python train.py --win_length=512 --codebook_size=256 --init="small_normal" --warmup_steps=1520
Rows from block 5, named by matrix and row number. Rows with one number belong to one channel. Each number is 200 + 30 x the weight over the matrix's rms, rounded and kept within 0 to 999. All counts start at 0.
# convs0: first width-11 conv (model.blocks.5.convs.0.weight, 128x128x11), inputs 60-69, a 11 kernel for each
# convs1: second width-11 conv (model.blocks.5.convs.1.weight, 128x128x11, transposed), outputs 60-69, a 11 kernel for each
convs0.43,215,201,182,188,175,189,213,218,255,240,192,229,233,254,204,241,202,193,190,252,188,157,248,188,224,158,190,203,224,217,239,178,229,236,209,167,222,233,225,195,194,150,219,184,215,199,164,226,212,221,195,206,196,201,205,178,199,163,196,208,183,182,212,202,204,173,189,173,192,232,156,226,205,180,186,228,269,216,183,206,157,253,190,192,229,173,165,229,219,166,240,157,149,235,197,214,219,219,189,226,187,177,177,215,236,168,195,196,208,185
convs1.43,217,164,188,213,239,259,204,257,227,227,267,181,236,181,244,189,187,188,185,162,149,200,182,250,123,154,164,213,181,181,178,211,169,192,159,147,182,170,223,170,201,192,208,226,219,221,168,206,192,221,248,205,170,152,150,185,140,258,179,237,232,186,228,140,250,195,190,202,195,122,181,181,206,219,214,193,172,174,212,213,168,234,225,169,264,221,166,214,219,225,159,215,212,186,222,234,225,179,201,209,186,240,224,254,201,162,169,245,234,173
convs0.44,158,196,190,184,174,217,199,252,217,208,231,206,200,231,194,154,168,200,188,227,206,259,197,161,169,197,152,174,172,181,168,204,249,222,198,202,203,204,188,187,181,198,282,286,178,203,244,171,186,210,156,185,221,194,214,165,172,170,188,147,194,195,193,235,248,213,196,191,234,233,214,184,187,187,256,187,265,216,181,176,177,176,209,189,173,217,167,183,139,150,193,191,195,198,200,190,243,188,217,211,224,223,175,206,204,190,174,180,140,242
convs1.44,239,196,151,200,191,190,188,218,205,229,244,172,220,202,207,187,212,212,212,152,207,216,230,202,200,215,190,233,221,179,224,193,169,193,266,212,191,221,256,187,170,226,202,147,132,162,121,201,197,217,207,240,232,231,227,148,220,241,201,168,176,201,166,194,178,179,162,223,223,166,182,183,166,207,201,187,236,228,215,207,238,190,208,203,184,195,224,239,195,199,200,208,143,243,214,190,218,175,179,171,207,217,232,272,231,194,210,150,190,218
convs0.45,198,210,187,198,186,189,187,243,209,249,192,173,174,210,243,219,162,206,213,206,158,216,175,209,146,176,150,193,169,174,197,228,236,158,185,205,207,181,194,190,161,191,204,249,202,217,242,186,189,255,240,196,227,242,168,180,149,186,243,225,185,210,191,174,180,219,183,220,205,186,206,247,199,203,233,230,210,185,154,216,158,217,185,159,187,219,173,213,201,215,209,217,174,229,160,230,210,170,233,248,232,181,174,243,216,194,219,207,215,156
convs1.45,192,133,160,191,190,196,240,189,179,141,240,212,183,243,169,226,231,206,173,171,209,225,221,225,219,187,205,205,204,155,193,174,237,189,205,164,178,175,197,174,224,145,155,128,183,149,225,185,244,180,275,192,219,176,246,179,209,221,193,181,184,184,196,193,219,150,189,237,235,250,165,247,239,197,207,174,221,199,191,190,215,200,213,167,221,161,201,207,241,252,212,226,185,175,191,193,202,228,228,225,217,246,206,199,169,218,230,189,143,180
convs0.46,162,214,191,224,172,249,198,214,242,225,211,243,179,238,163,195,176,201,194,206,195,178,192,189,162,222,223,153,221,180,239,200,240,209,171,195,189,176,204,190,197,194,213,253,230,200,231,182,259,209,166,235,205,174,171,185,292,205,184,191,223,138,162,169,254,222,221,201,201,141,227,258,159,200,209,238,140,219,169,222,220,158,214,227,177,184,164,199,168,209,253,235,209,198,190,222,204,192,229,215,186,228,151,155,186,189,185,199,161,237
convs1.46,206,257,234,202,177,207,193,246,220,234,208,176,204,183,185,199,187,200,174,148,252,159,188,191,158,218,174,279,193,210,213,231,209,160,208,194,189,196,211,152,198,221,150,189,187,217,216,192,227,166,171,216,224,207,190,109,209,236,232,272,157,160,178,184,172,210,163,201,188,201,224,214,214,236,169,211,175,214,187,212,212,188,191,241,230,137,214,233,201,192,217,194,244,220,142,161,216,177,207,174,203,140,213,181,212,246,208,195,192,159
convs0.47,239,248,205,206,181,155,216,247,209,169,207,188,238,183,148,195,216,179,223,182,175,200,160,171,245,147,212,258,195,186,163,198,257,164,190,228,182,245,222,169,211,213,234,193,188,189,177,206,181,167,212,186,177,213,226,202,180,177,212,173,242,267,240,228,202,187,187,198,219,207,195,172,171,173,183,186,139,246,203,160,249,201,207,228,201,202,162,200,209,181,180,180,238,199,135,245,152,191,207,235,254,195,200,209,208,207,181,198,213,175
convs1.47,196,171,193,164,189,280,236,219,187,248,188,187,175,213,200,235,189,176,198,182,194,221,171,196,172,197,210,140,169,279,169,197,235,230,181,204,215,168,198,113,187,275,193,197,182,162,178,224,241,209,210,217,235,188,163,168,237,198,162,189,189,219,211,195,189,232,179,195,210,210,208,179,224,181,178,214,169,234,250,210,175,159,172,200,198,208,169,213,181,213,221,151,182,199,199,228,248,169,178,241,223,197,202,219,189,195,234,196,183,238
convs0.48,271,175,261,258,240,174,213,194,201,201,199,172,197,147,168,205,166,194,247,191,177,197,186,210,208,181,168,214,142,186,205,231,254,154,197,192,182,222,171,225,173,149,160,201,207,223,204,208,200,201,209,207,233,158,179,200,228,211,227,157,175,129,222,186,192,188,247,203,212,190,133,271,223,203,190,198,170,205,182,206,154,207,210,237,214,196,207,220,202,224,184,215,222,180,184,195,253,210,206,193,201,220,171,112,192,199,224,233,167,165
convs1.48,174,176,209,195,170,184,229,147,195,257,163,152,185,202,201,233,193,164,181,195,174,235,166,176,192,240,220,214,226,236,191,209,214,180,233,192,180,194,229,230,251,192,219,227,187,213,181,145,226,211,235,179,191,193,264,261,207,190,234,218,213,185,251,201,142,167,213,116,169,176,170,140,238,214,214,260,136,196,225,172,204,207,198,165,249,240,234,169,194,190,211,247,208,221,180,185,209,182,171,194,236,267,202,168,177,270,159,134,179,231
convs0.49,148,202,228,215,225,175,224,222,239,205,148,169,152,203,173,169,207,259,223,247,177,215,211,218,192,188,149,223,205,224,239,195,242,177,174,227,231,162,146,191,261,240,245,262,208,184,191,171,196,234,204,124,236,154,224,154,195,223,181,200,181,155,221,207,231,192,251,291,192,247,210,184,147,150,165,150,249,165,167,176,176,230,189,213,181,182,200,190,191,181,211,158,163,213,215,208,228,177,178,182,187,226,196,176,193,185,194,209,207,188
convs1.49,201,174,178,233,209,181,173,204,184,220,135,176,181,183,213,168,167,216,209,222,245,237,194,207,215,214,163,177,226,223,208,225,223,231,272,203,185,215,179,144,134,167,185,169,221,199,183,250,179,215,185,240,213,240,162,235,172,196,193,200,181,201,249,149,173,168,196,209,176,223,246,236,257,188,184,210,204,223,201,192,211,196,214,170,232,150,270,187,226,215,173,217,157,192,178,210,162,176,208,215,159,183,187,182,174,276,216,211,220,135
convs0.50,235,193,174,214,205,153,195,242,202,231,125,224,222,255,160,197,180,198,225,120,199,168,155,143,184,235,201,215,174,201,253,193,202,252,197,213,184,235,197,174,216,207,255,219,203,187,186,229,257,217,157,236,213,195,179,173,219,189,200,187,233,228,180,224,195,229,225,169,250,205,252,217,197,234,210,199,207,226,258,178,196,172,192,235,214,219,193,209,183,188,205,214,192,218,180,199,120,148,170,172,180,272,196,158,215,140,184,165,158,170
convs1.50,233,233,206,192,238,216,226,155,193,179,167,228,201,257,215,197,199,152,229,142,131,139,196,198,176,200,202,162,165,214,190,233,225,218,228,220,190,219,187,185,225,207,258,179,181,197,184,200,216,194,191,184,187,157,198,187,141,204,236,188,178,180,174,182,196,225,144,203,180,167,242,186,199,165,263,196,217,217,238,163,212,151,242,240,120,184,188,183,196,229,213,224,208,161,152,221,187,176,191,172,211,151,183,198,211,199,167,160,179,221
convs0.51,198,185,213,179,201,179,211,222,221,211,212,233,160,185,182,213,181,193,179,193,223,205,165,174,179,193,196,115,170,208,189,193,246,191,140,186,263,241,190,169,184,156,201,151,204,168,187,172,193,192,195,220,159,167,151,197,190,222,253,208,241,178,181,221,187,191,256,198,225,208,187,210,225,225,173,248,216,202,205,197,181,238,157,209,253,147,196,134,215,203,201,225,163,164,183,162,243,240,180,206,202,165,212,254,223,208,193,259,228,240
convs1.51,165,111,225,224,214,252,187,206,161,191,201,145,139,202,213,208,179,173,220,229,162,235,179,162,179,175,182,226,186,173,205,207,177,180,198,207,159,214,157,189,233,206,240,194,215,79,176,220,137,164,178,226,168,207,228,222,242,152,161,170,159,171,235,240,181,178,248,167,230,212,188,233,227,205,186,218,242,195,183,263,200,250,230,211,172,179,236,155,223,217,175,195,197,188,188,200,231,235,192,177,124,185,194,223,207,167,195,245,258,180
convs0.52,169,152,202,170,195,191,169,167,248,237,235,185,199,173,218,219,186,201,201,158,188,160,154,162,180,171,180,187,200,199,163,196,176,213,314,247,221,189,181,230,185,200,205,169,213,175,182,216,216,172,223,206,162,193,147,241,180,247,185,186,165,194,189,178,226,186,162,146,172,163,194,181,173,169,221,179,222,202,239,185,198,181,218,196,228,233,227,225,190,229,204,221,192,201,242,199,240,174,252,214,158,191,211,196,252,195,223,175,196,235
convs1.52,185,212,173,161,152,205,191,208,205,208,207,211,193,180,154,198,166,178,173,197,202,227,155,208,207,182,204,198,211,189,155,172,221,191,213,241,222,209,205,214,237,201,252,224,209,215,179,223,147,233,183,142,156,172,194,185,191,222,217,212,208,196,210,211,281,186,194,162,177,198,187,196,227,247,243,198,227,192,216,189,146,238,214,227,219,235,244,214,220,171,214,170,182,217,216,208,173,188,239,230,172,206,173,242,139,206,204,197,187,215
convs0.53,186,115,231,190,178,208,217,201,223,216,216,226,187,176,187,147,189,171,229,181,202,149,186,246,236,197,199,165,273,151,201,243,173,290,194,167,137,176,190,231,219,184,137,186,190,179,202,196,255,174,150,144,158,203,215,184,209,265,171,233,207,242,219,159,238,166,202,163,192,154,223,185,187,233,222,205,223,225,197,190,199,159,188,193,241,248,145,220,204,190,174,177,147,196,198,156,265,194,188,231,198,253,202,208,160,207,208,190,225,272
convs1.53,196,226,226,182,215,159,233,155,168,194,201,248,191,254,209,216,203,240,213,227,233,165,258,196,198,208,135,168,185,224,140,174,176,161,186,188,243,183,221,205,208,198,214,231,219,227,158,209,238,185,201,230,179,190,245,200,180,209,173,165,225,191,226,243,180,158,196,200,182,168,195,219,179,220,200,198,166,146,246,144,184,248,171,212,220,187,204,235,177,206,118,158,175,170,236,296,216,201,229,153,236,187,159,216,210,216,213,238,207,278
convs0.54,258,277,212,143,215,149,232,234,215,209,160,274,227,182,219,227,222,169,214,184,168,235,195,274,172,201,164,245,167,213,129,218,210,176,280,225,205,234,208,232,169,223,139,122,164,183,197,216,165,140,217,232,198,188,208,171,162,201,198,203,199,209,210,191,248,193,197,280,230,199,219,202,177,210,232,196,223,177,200,192,185,209,187,239,236,195,236,271,186,185,145,191,251,183,156,182,201,203,202,227,285,167,218,193,205,208,203,185,162,115
convs1.54,229,198,173,191,209,184,180,167,205,158,173,228,177,241,160,218,188,194,181,204,194,210,215,189,227,192,195,211,248,171,171,196,225,220,187,176,224,198,260,169,166,179,165,172,223,144,193,191,215,187,242,177,200,184,197,135,185,227,205,166,185,190,219,212,243,282,195,227,180,189,155,179,221,164,184,158,230,170,219,164,175,159,240,196,254,209,233,256,199,210,209,163,248,237,189,203,189,180,215,255,217,180,218,234,169,200,205,196,177,213
convs0.55,191,157,188,253,149,220,198,194,168,241,227,148,225,181,242,182,218,201,188,219,191,144,200,164,199,216,235,177,196,208,201,165,180,216,199,137,206,225,185,208,197,165,249,223,213,169,183,157,240,205,215,199,164,143,201,210,226,171,245,165,175,237,198,168,210,139,165,225,231,203,222,196,189,218,286,237,212,163,217,186,224,217,180,167,176,193,254,217,173,183,220,155,191,217,217,236,172,175,198,183,215,211,203,199,216,154,234,233,207,152
convs1.55,170,212,198,229,201,208,222,165,175,192,205,204,258,216,182,199,222,134,201,202,167,234,218,235,249,176,214,210,163,146,178,206,204,253,206,202,259,206,216,222,266,323,258,149,212,232,190,200,177,163,183,247,233,174,200,209,189,207,198,183,207,204,177,174,276,169,230,230,170,244,220,172,174,254,172,194,214,228,164,240,188,193,254,218,233,221,212,196,179,170,158,191,130,204,183,207,222,175,184,198,240,178,170,222,159,224,202,200,160,176
convs0.56,186,215,210,241,169,204,216,169,215,175,131,233,202,205,158,183,193,224,201,215,186,201,190,237,220,213,191,188,193,209,194,158,179,216,218,248,214,268,186,203,171,138,173,181,170,210,186,169,165,158,214,209,203,154,241,185,177,220,189,256,187,176,182,232,190,194,205,231,191,202,230,205,198,217,211,214,273,191,138,172,189,203,181,215,233,117,206,155,202,145,183,245,229,195,293,221,220,161,227,179,211,197,208,219,220,213,225,189,207,241
convs1.56,210,192,204,167,194,212,172,158,151,208,166,199,184,217,174,166,221,221,225,187,152,172,250,223,188,209,232,194,199,186,181,197,217,230,206,205,208,179,172,185,193,200,254,194,180,207,208,213,217,192,174,203,212,166,187,167,216,265,248,219,206,239,209,207,202,204,175,223,233,277,237,229,211,161,159,151,230,218,157,229,186,212,164,218,152,202,230,183,221,229,189,162,143,179,195,171,259,223,191,213,165,162,190,191,197,197,155,175,203,219
convs0.57,181,201,158,192,180,160,204,167,191,159,193,233,161,241,220,266,149,194,221,190,182,183,163,195,252,187,187,226,177,177,216,223,197,201,186,192,202,209,163,200,199,183,189,205,275,173,232,229,163,237,149,182,224,195,217,141,161,233,132,189,255,212,161,236,176,213,173,161,190,157,227,187,231,155,253,187,201,212,244,204,190,210,181,164,181,198,193,167,208,170,284,159,194,230,210,217,216,173,189,183,203,194,202,153,203,185,209,170,248,194
convs1.57,162,263,238,194,236,226,170,202,186,218,215,169,200,188,163,200,218,192,211,201,255,197,210,188,212,197,182,188,217,194,199,203,212,146,183,229,187,211,190,161,169,166,178,192,184,196,202,264,180,206,182,182,183,199,224,204,187,244,225,220,185,177,195,158,245,133,198,171,235,182,201,174,231,227,174,216,205,214,195,233,217,206,190,192,150,188,166,255,214,236,214,166,186,154,212,223,154,191,191,233,172,255,199,209,245,222,210,219,144,168
convs0.58,225,193,245,150,210,233,196,141,234,186,189,234,179,178,257,208,180,171,196,173,250,171,174,135,200,212,219,221,281,227,239,241,170,158,204,177,190,169,173,177,206,205,201,232,179,202,130,155,156,187,225,212,189,188,188,115,295,214,209,212,218,244,195,172,208,220,287,213,129,149,139,252,258,196,187,220,198,171,162,195,218,204,194,196,172,190,212,244,233,155,221,172,163,255,185,191,152,215,204,186,179,196,168,184,251,232,181,228,220,179
convs1.58,185,185,254,179,240,238,235,194,150,204,189,186,229,232,160,220,188,178,221,170,199,196,210,225,204,198,217,212,183,230,210,185,209,185,230,249,198,159,156,217,199,186,245,183,197,164,173,195,233,211,258,210,289,163,215,248,244,205,188,210,225,195,219,212,233,202,230,250,172,222,228,174,230,211,132,242,199,154,180,253,220,220,239,179,189,253,228,136,202,182,167,164,192,127,246,184,227,289,204,242,227,197,220,160,221,174,233,192,216,192
convs0.59,204,268,189,205,235,199,196,162,188,209,184,148,218,173,195,236,209,192,186,173,114,171,185,257,201,239,209,175,222,199,169,198,156,208,158,172,243,200,214,191,188,133,160,185,228,191,247,205,215,206,209,214,242,203,158,142,202,197,211,156,206,240,191,179,177,214,142,215,188,160,169,185,174,197,240,164,196,191,206,187,187,194,160,173,259,142,201,225,207,166,203,180,168,210,216,176,160,126,133,155,158,193,201,198,201,208,217,170,225,166
convs1.59,239,194,196,164,177,205,212,182,214,125,173,211,230,160,188,199,168,205,219,193,140,180,182,239,244,204,203,199,219,178,212,168,230,207,181,201,141,133,243,229,257,174,244,196,238,189,173,229,220,213,193,226,178,201,219,177,151,226,173,154,230,212,224,204,168,181,224,212,204,183,219,193,214,135,203,145,227,144,224,211,206,209,234,163,239,153,258,187,191,198,210,192,188,143,184,209,156,207,203,212,133,199,158,170,189,206,172,186,208,130
convs0.60,211,202,197,156,179,212,253,218,181,162,225,259,214,208,141,210,236,276,227,204,208,231,232,234,232,204,245,194,218,181,216,159,176,179,136,218,224,202,149,145,207,153,135,224,127,182,188,197,174,217,144,212,190,211,213,211,184,193,253,186,197,171,241,189,208,139,234,147,199,219,173,196,215,194,158,208,233,224,172,199,184,241,175,160,197,212,208,217,207,203,208,178,189,201,264,205,231,219,206,225,234,178,208,216,214,235,224,164,180,232
convs1.60,172,234,167,227,204,197,215,221,227,174,190,143,206,183,217,235,233,139,181,194,261,193,166,185,226,278,226,222,195,184,149,173,194,161,146,188,188,122,180,181,238,178,200,168,210,214,220,173,165,209,232,224,162,176,168,197,225,224,218,168,200,198,275,185,209,160,203,144,246,238,213,155,242,160,228,220,197,156,169,242,181,250,198,157,238,178,253,205,215,244,224,203,186,173,164,176,216,174,206,236,213,193,159,180,210,157,209,192,230,232
convs0.61,212,201,231,195,209,183,225,198,233,227,243,231,223,248,211,224,186,186,164,122,188,204,193,218,221,192,248,219,214,201,234,159,202,225,188,179,241,193,234,226,220,246,238,218,194,177,234,193,200,189,165,208,221,137,192,253,204,216,195,218,181,203,180,190,180,192,168,188,228,253,202,208,176,255,218,233,218,220,149,176,209,204,210,213,166,218,180,185,199,199,209,169,184,198,186,180,204,205,199,148,162,204,189,243,200,192,240,172,225,223
convs1.61,131,224,161,183,185,188,195,187,181,218,190,185,200,258,193,224,226,264,216,171,186,217,170,226,204,192,191,213,205,247,249,195,264,178,183,246,213,187,148,182,214,202,167,193,207,237,205,215,218,225,179,205,193,161,194,248,191,191,208,216,290,177,149,183,188,183,274,172,254,192,220,183,204,161,214,226,250,220,197,186,164,192,226,158,203,273,225,177,180,196,206,222,201,184,161,218,196,211,211,190,181,203,253,146,193,207,232,245,235,232
convs0.62,142,215,231,184,226,208,238,212,187,190,187,204,237,277,224,179,227,208,231,147,150,188,156,191,189,224,214,200,204,213,248,216,158,168,192,219,244,173,193,151,240,208,295,177,212,213,190,192,241,172,211,227,199,188,177,171,157,205,248,210,206,197,187,189,163,157,197,243,162,208,206,179,187,202,213,230,226,237,186,180,180,195,246,204,250,174,195,200,162,193,202,169,220,180,234,187,160,210,237,203,173,215,193,204,195,229,193,259,179,212
convs1.62,202,174,177,216,174,238,209,176,199,192,189,175,226,255,149,212,200,257,280,200,172,218,197,173,179,183,268,237,213,232,197,208,185,241,228,230,183,178,169,270,220,209,195,155,158,203,220,181,238,169,230,228,186,183,182,150,136,205,215,190,193,279,252,212,202,153,214,162,256,241,194,205,190,126,197,188,228,166,204,201,173,214,227,198,176,189,187,177,162,223,192,267,189,213,189,180,186,174,194,216,196,222,194,211,181,191,209,220,177,179
convs0.63,244,240,223,175,183,231,209,194,241,196,232,181,189,259,226,193,169,196,231,197,149,158,162,162,214,207,187,162,143,191,206,205,157,174,154,209,176,215,176,249,118,175,172,200,198,195,217,234,236,212,170,238,154,137,176,161,166,204,208,236,182,161,242,149,185,240,171,203,152,169,227,251,212,260,235,230,205,178,179,139,164,212,141,166,213,158,160,221,211,239,183,225,241,229,190,190,230,179,161,219,227,249,214,233,206,199,207,230,252,185
convs1.63,236,183,202,181,222,212,194,248,236,244,236,149,194,181,192,206,171,182,184,216,187,221,201,198,178,213,166,212,193,201,181,172,216,220,121,213,251,245,252,205,213,158,179,210,184,169,189,207,225,176,254,198,102,168,210,211,197,136,208,183,222,202,151,198,170,194,239,172,210,159,213,168,203,222,239,222,173,154,189,154,182,192,244,197,214,159,181,256,187,142,143,245,178,204,226,180,213,240,241,173,209,188,191,144,218,162,191,200,172,226
convs0.64,187,189,190,148,203,212,176,217,202,224,192,214,200,222,180,210,183,224,226,222,218,163,222,249,221,166,234,206,194,216,220,194,207,221,221,184,187,227,260,189,189,217,299,268,168,155,178,143,168,190,181,212,205,247,168,162,187,182,195,228,223,216,241,168,175,236,179,176,222,209,210,235,174,224,207,179,224,147,189,169,179,169,172,201,177,205,173,200,191,207,192,163,225,202,216,181,164,186,199,230,202,213,183,220,229,209,177,271,184,216
convs1.64,196,169,207,222,193,230,214,180,261,181,223,175,212,168,198,199,218,193,214,206,229,192,295,259,130,204,148,210,160,248,208,134,202,252,218,210,194,176,247,260,209,217,134,187,205,161,177,235,199,217,224,191,155,203,176,201,240,198,203,180,227,126,202,188,186,228,232,216,196,201,191,197,233,152,204,197,188,120,205,205,163,191,210,188,190,163,203,217,220,228,212,210,211,174,200,209,225,182,217,238,216,173,170,174,258,209,221,203,191,233
convs0.65,190,249,189,167,209,129,176,221,126,200,215,270,224,243,238,158,169,184,188,166,198,166,257,253,239,209,193,158,247,139,225,172,167,243,144,260,175,273,187,206,219,223,201,170,209,171,198,198,198,193,152,152,236,173,236,205,205,211,192,161,243,246,161,168,310,171,232,176,215,174,245,177,185,192,177,159,158,231,165,215,148,195,249,187,180,166,157,202,249,198,297,227,200,178,200,187,237,153,213,169,155,203,173,141,249,237,195,210,150,244
convs1.65,160,165,200,246,168,195,216,197,218,201,205,221,186,215,244,197,225,191,185,225,148,173,225,211,198,208,172,216,178,191,163,159,216,183,142,225,231,168,193,180,228,196,210,168,158,144,178,180,209,138,219,249,247,216,217,212,188,204,211,169,189,193,210,189,209,190,173,153,221,193,159,184,185,228,184,260,180,230,228,217,171,212,176,203,199,210,200,193,212,202,165,248,183,204,201,197,167,237,189,168,223,170,232,224,168,203,225,207,255,236
convs0.66,249,170,201,144,167,192,193,190,187,226,192,209,222,176,237,190,240,184,166,220,186,146,187,157,187,167,202,211,239,180,231,192,204,201,168,210,230,172,208,132,186,206,220,175,212,229,199,199,221,202,183,208,204,117,180,175,159,194,211,164,182,190,211,205,193,217,168,164,213,198,176,239,170,167,204,203,165,169,197,175,191,195,207,182,181,185,216,178,170,170,210,221,234,180,194,155,203,142,199,177,167,201,245,204,174,157,241,190,164,170
convs1.66,221,202,220,188,212,224,254,241,237,224,134,209,218,192,198,175,154,235,174,186,178,230,239,200,172,206,166,186,159,225,166,211,220,200,142,188,219,226,185,223,185,215,144,194,220,251,182,206,186,196,181,173,214,183,229,198,177,184,183,239,192,212,184,228,185,213,219,190,194,264,178,206,181,202,203,199,191,158,207,200,199,152,177,189,167,232,162,229,130,243,175,209,170,191,185,222,182,201,191,159,193,241,151,214,214,210,220,162,218,186
convs0.67,169,215,219,184,202,167,177,152,232,207,170,189,175,237,219,202,240,262,187,217,164,152,174,203,208,162,246,197,146,226,203,229,151,227,180,212,201,213,218,190,196,133,188,191,172,245,227,162,191,207,138,199,145,216,187,175,219,183,166,224,208,220,218,195,172,203,205,215,164,228,213,210,192,223,158,237,232,156,209,163,197,141,200,201,194,181,175,205,167,179,201,172,180,149,207,277,185,217,255,219,220,199,161,178,228,167,179,233,136,221
convs1.67,255,214,217,193,127,213,178,209,170,176,169,225,174,165,188,155,227,177,219,190,186,83,197,232,220,170,144,268,251,217,198,200,196,254,209,181,170,199,203,164,186,192,186,203,173,217,182,215,177,138,203,178,228,158,196,149,214,209,227,174,217,258,202,187,183,247,203,239,222,227,261,178,199,164,238,224,185,220,204,276,179,211,205,208,223,270,204,216,163,175,230,163,224,199,196,144,167,185,226,140,236,216,225,213,192,251,267,186,226,198
convs0.68,178,223,220,172,227,208,227,205,181,205,150,162,217,177,187,202,191,187,204,226,147,198,232,250,225,155,231,165,220,212,176,250,198,160,189,183,176,188,190,155,139,166,234,227,151,178,165,184,197,187,173,199,212,169,220,182,229,187,227,200,202,164,173,206,197,204,215,173,240,246,232,198,218,210,264,256,220,158,172,188,171,210,163,194,210,247,202,172,216,198,254,183,238,199,199,163,218,191,213,124,168,189,198,177,188,193,178,208,211,198
convs1.68,251,208,178,248,186,186,201,203,168,177,208,77,215,157,129,168,197,169,144,195,185,198,186,167,154,202,133,183,144,201,192,232,234,219,241,179,210,192,243,195,217,193,197,183,231,217,235,205,248,231,134,175,183,211,185,208,228,205,176,182,183,206,218,219,205,218,220,247,203,189,190,239,223,187,205,214,191,206,136,194,186,219,183,208,186,189,227,200,258,207,238,233,177,265,196,213,205,217,222,184,258,174,170,205,174,154,221,131,237,184
convs0.69,220,219,163,231,178,203,193,141,253,166,183,211,220,202,198,187,187,239,228,252,210,181,200,139,176,222,154,175,216,208,224,144,255,114,237,272,166,164,222,205,202,154,227,214,200,193,183,169,193,215,163,188,195,227,158,219,197,245,252,216,222,210,174,198,218,267,187,219,194,179,213,147,256,229,184,231,182,256,178,187,207,246,172,160,212,199,201,202,92,146,164,225,161,222,172,227,247,244,182,256,210,197,253,192,181,268,168,225,189,197
convs1.69,186,164,196,201,199,191,194,154,178,219,136,223,249,155,171,198,199,235,212,226,195,167,144,231,202,191,155,192,195,202,216,207,243,178,144,295,235,177,189,178,193,184,220,241,247,195,226,151,192,212,216,208,168,196,182,230,194,168,181,249,171,220,194,132,158,245,221,189,183,203,178,207,208,160,197,222,206,155,222,182,203,227,219,208,194,214,240,152,171,195,155,183,188,179,232,168,229,239,247,313,212,213,173,171,182,215,190,219,226,195
convs0.70,221,200,177,189,171,164,254,159,197,176,226,189,225,187,151,137,218,200,147,244,237,179,199,202,195,196,168,185,178,203,215,186,172,227,169,159,158,178,179,172,132,186,218,66,226,199,181,214,200,161,283,221,209,209,217,213,158,179,261,204,142,255,218,202,189,168,173,168,217,231,241,191,214,206,218,192,201,217,150,169,193,209,201,186,176,232,172,200,210,197,162,214,154,177,214,198,192,161,151,209,256,156,219,181,184,170,201,229,214,193
convs1.70,232,219,137,165,151,198,193,192,215,181,244,246,154,172,225,227,198,201,225,176,127,207,195,201,210,222,210,139,212,219,203,186,201,193,183,180,216,156,172,140,98,202,174,143,187,147,240,220,175,208,179,213,170,231,250,87,215,188,214,198,197,240,260,285,169,160,200,200,210,219,210,211,349,259,242,258,221,208,195,177,214,199,231,225,221,206,245,119,139,178,208,191,174,178,214,158,158,112,263,190,183,241,201,193,176,141,173,169,192,244
convs0.71,231,234,232,235,226,186,202,207,251,202,194,146,158,237,217,207,140,158,165,202,163,178,207,169,230,274,237,203,208,186,206,232,145,181,197,162,202,241,227,233,252,206,188,198,129,166,250,252,166,173,227,248,240,212,193,194,242,212,163,188,219,192,219,174,207,162,204,241,189,249,216,223,230,221,191,217,185,181,156,160,237,205,197,222,172,201,206,238,235,234,242,228,269,132,208,228,181,180,185,222,209,146,192,175,186,209,223,211,174,228
convs1.71,213,208,259,204,234,246,170,204,225,201,182,158,187,213,136,166,243,186,88,193,212,204,248,140,187,246,199,240,211,154,188,224,176,182,157,186,188,212,259,241,254,231,175,219,274,203,255,208,204,183,220,250,288,201,216,181,153,256,173,224,189,204,236,174,197,182,167,206,169,183,231,181,193,200,214,277,189,190,183,208,192,180,217,186,171,208,205,184,280,264,204,199,203,197,178,208,214,221,181,203,236,146,227,199,179,230,235,228,222,194
convs0.72,265,206,163,206,222,198,194,161,179,132,243,205,171,227,211,195,128,157,258,184,214,277,238,177,202,195,230,207,187,202,199,135,214,207,165,229,217,207,167,216,214,164,224,221,194,199,204,173,208,172,154,227,238,227,189,164,189,201,200,177,206,227,159,181,245,185,193,243,177,288,228,228,119,147,196,262,199,176,205,176,204,186,168,174,205,240,189,236,173,175,189,209,200,186,210,170,155,193,228,182,211,206,174,221,217,221,217,177,230,162
convs1.72,182,154,203,202,199,225,200,153,237,214,188,206,163,205,175,241,218,193,202,197,229,266,222,249,213,154,245,179,180,225,212,182,215,184,219,218,175,142,178,187,219,190,203,157,179,211,254,195,195,146,129,190,218,217,196,200,239,217,195,173,228,172,183,199,195,205,223,162,164,244,162,221,212,221,207,204,230,189,214,182,200,255,212,194,189,205,179,187,155,255,198,203,146,220,168,220,178,237,184,202,169,211,238,228,178,205,174,235,193,211
convs0.73,218,187,210,206,180,199,231,208,208,180,247,258,251,188,144,204,199,222,231,231,164,200,191,243,192,119,154,177,168,209,213,239,192,159,212,195,325,183,173,227,171,135,228,231,156,178,237,139,159,203,190,216,192,252,177,230,196,230,186,218,180,192,239,195,192,182,177,193,187,217,208,152,198,129,191,220,166,219,182,132,176,221,208,212,182,192,202,188,192,200,224,204,226,160,214,210,216,151,238,160,194,230,166,244,231,214,157,217,182,241
convs1.73,140,220,226,146,160,182,155,196,174,209,219,229,142,176,179,129,181,203,283,259,146,108,218,143,219,218,190,236,303,250,198,148,180,211,198,210,221,223,214,160,181,148,232,288,196,200,178,215,133,152,152,220,227,198,210,188,243,252,188,198,206,201,189,194,174,201,236,183,123,182,175,148,177,297,228,154,198,196,263,179,201,195,161,202,259,221,174,220,175,252,259,151,159,196,221,206,238,183,179,192,191,180,269,168,190,145,193,193,186,221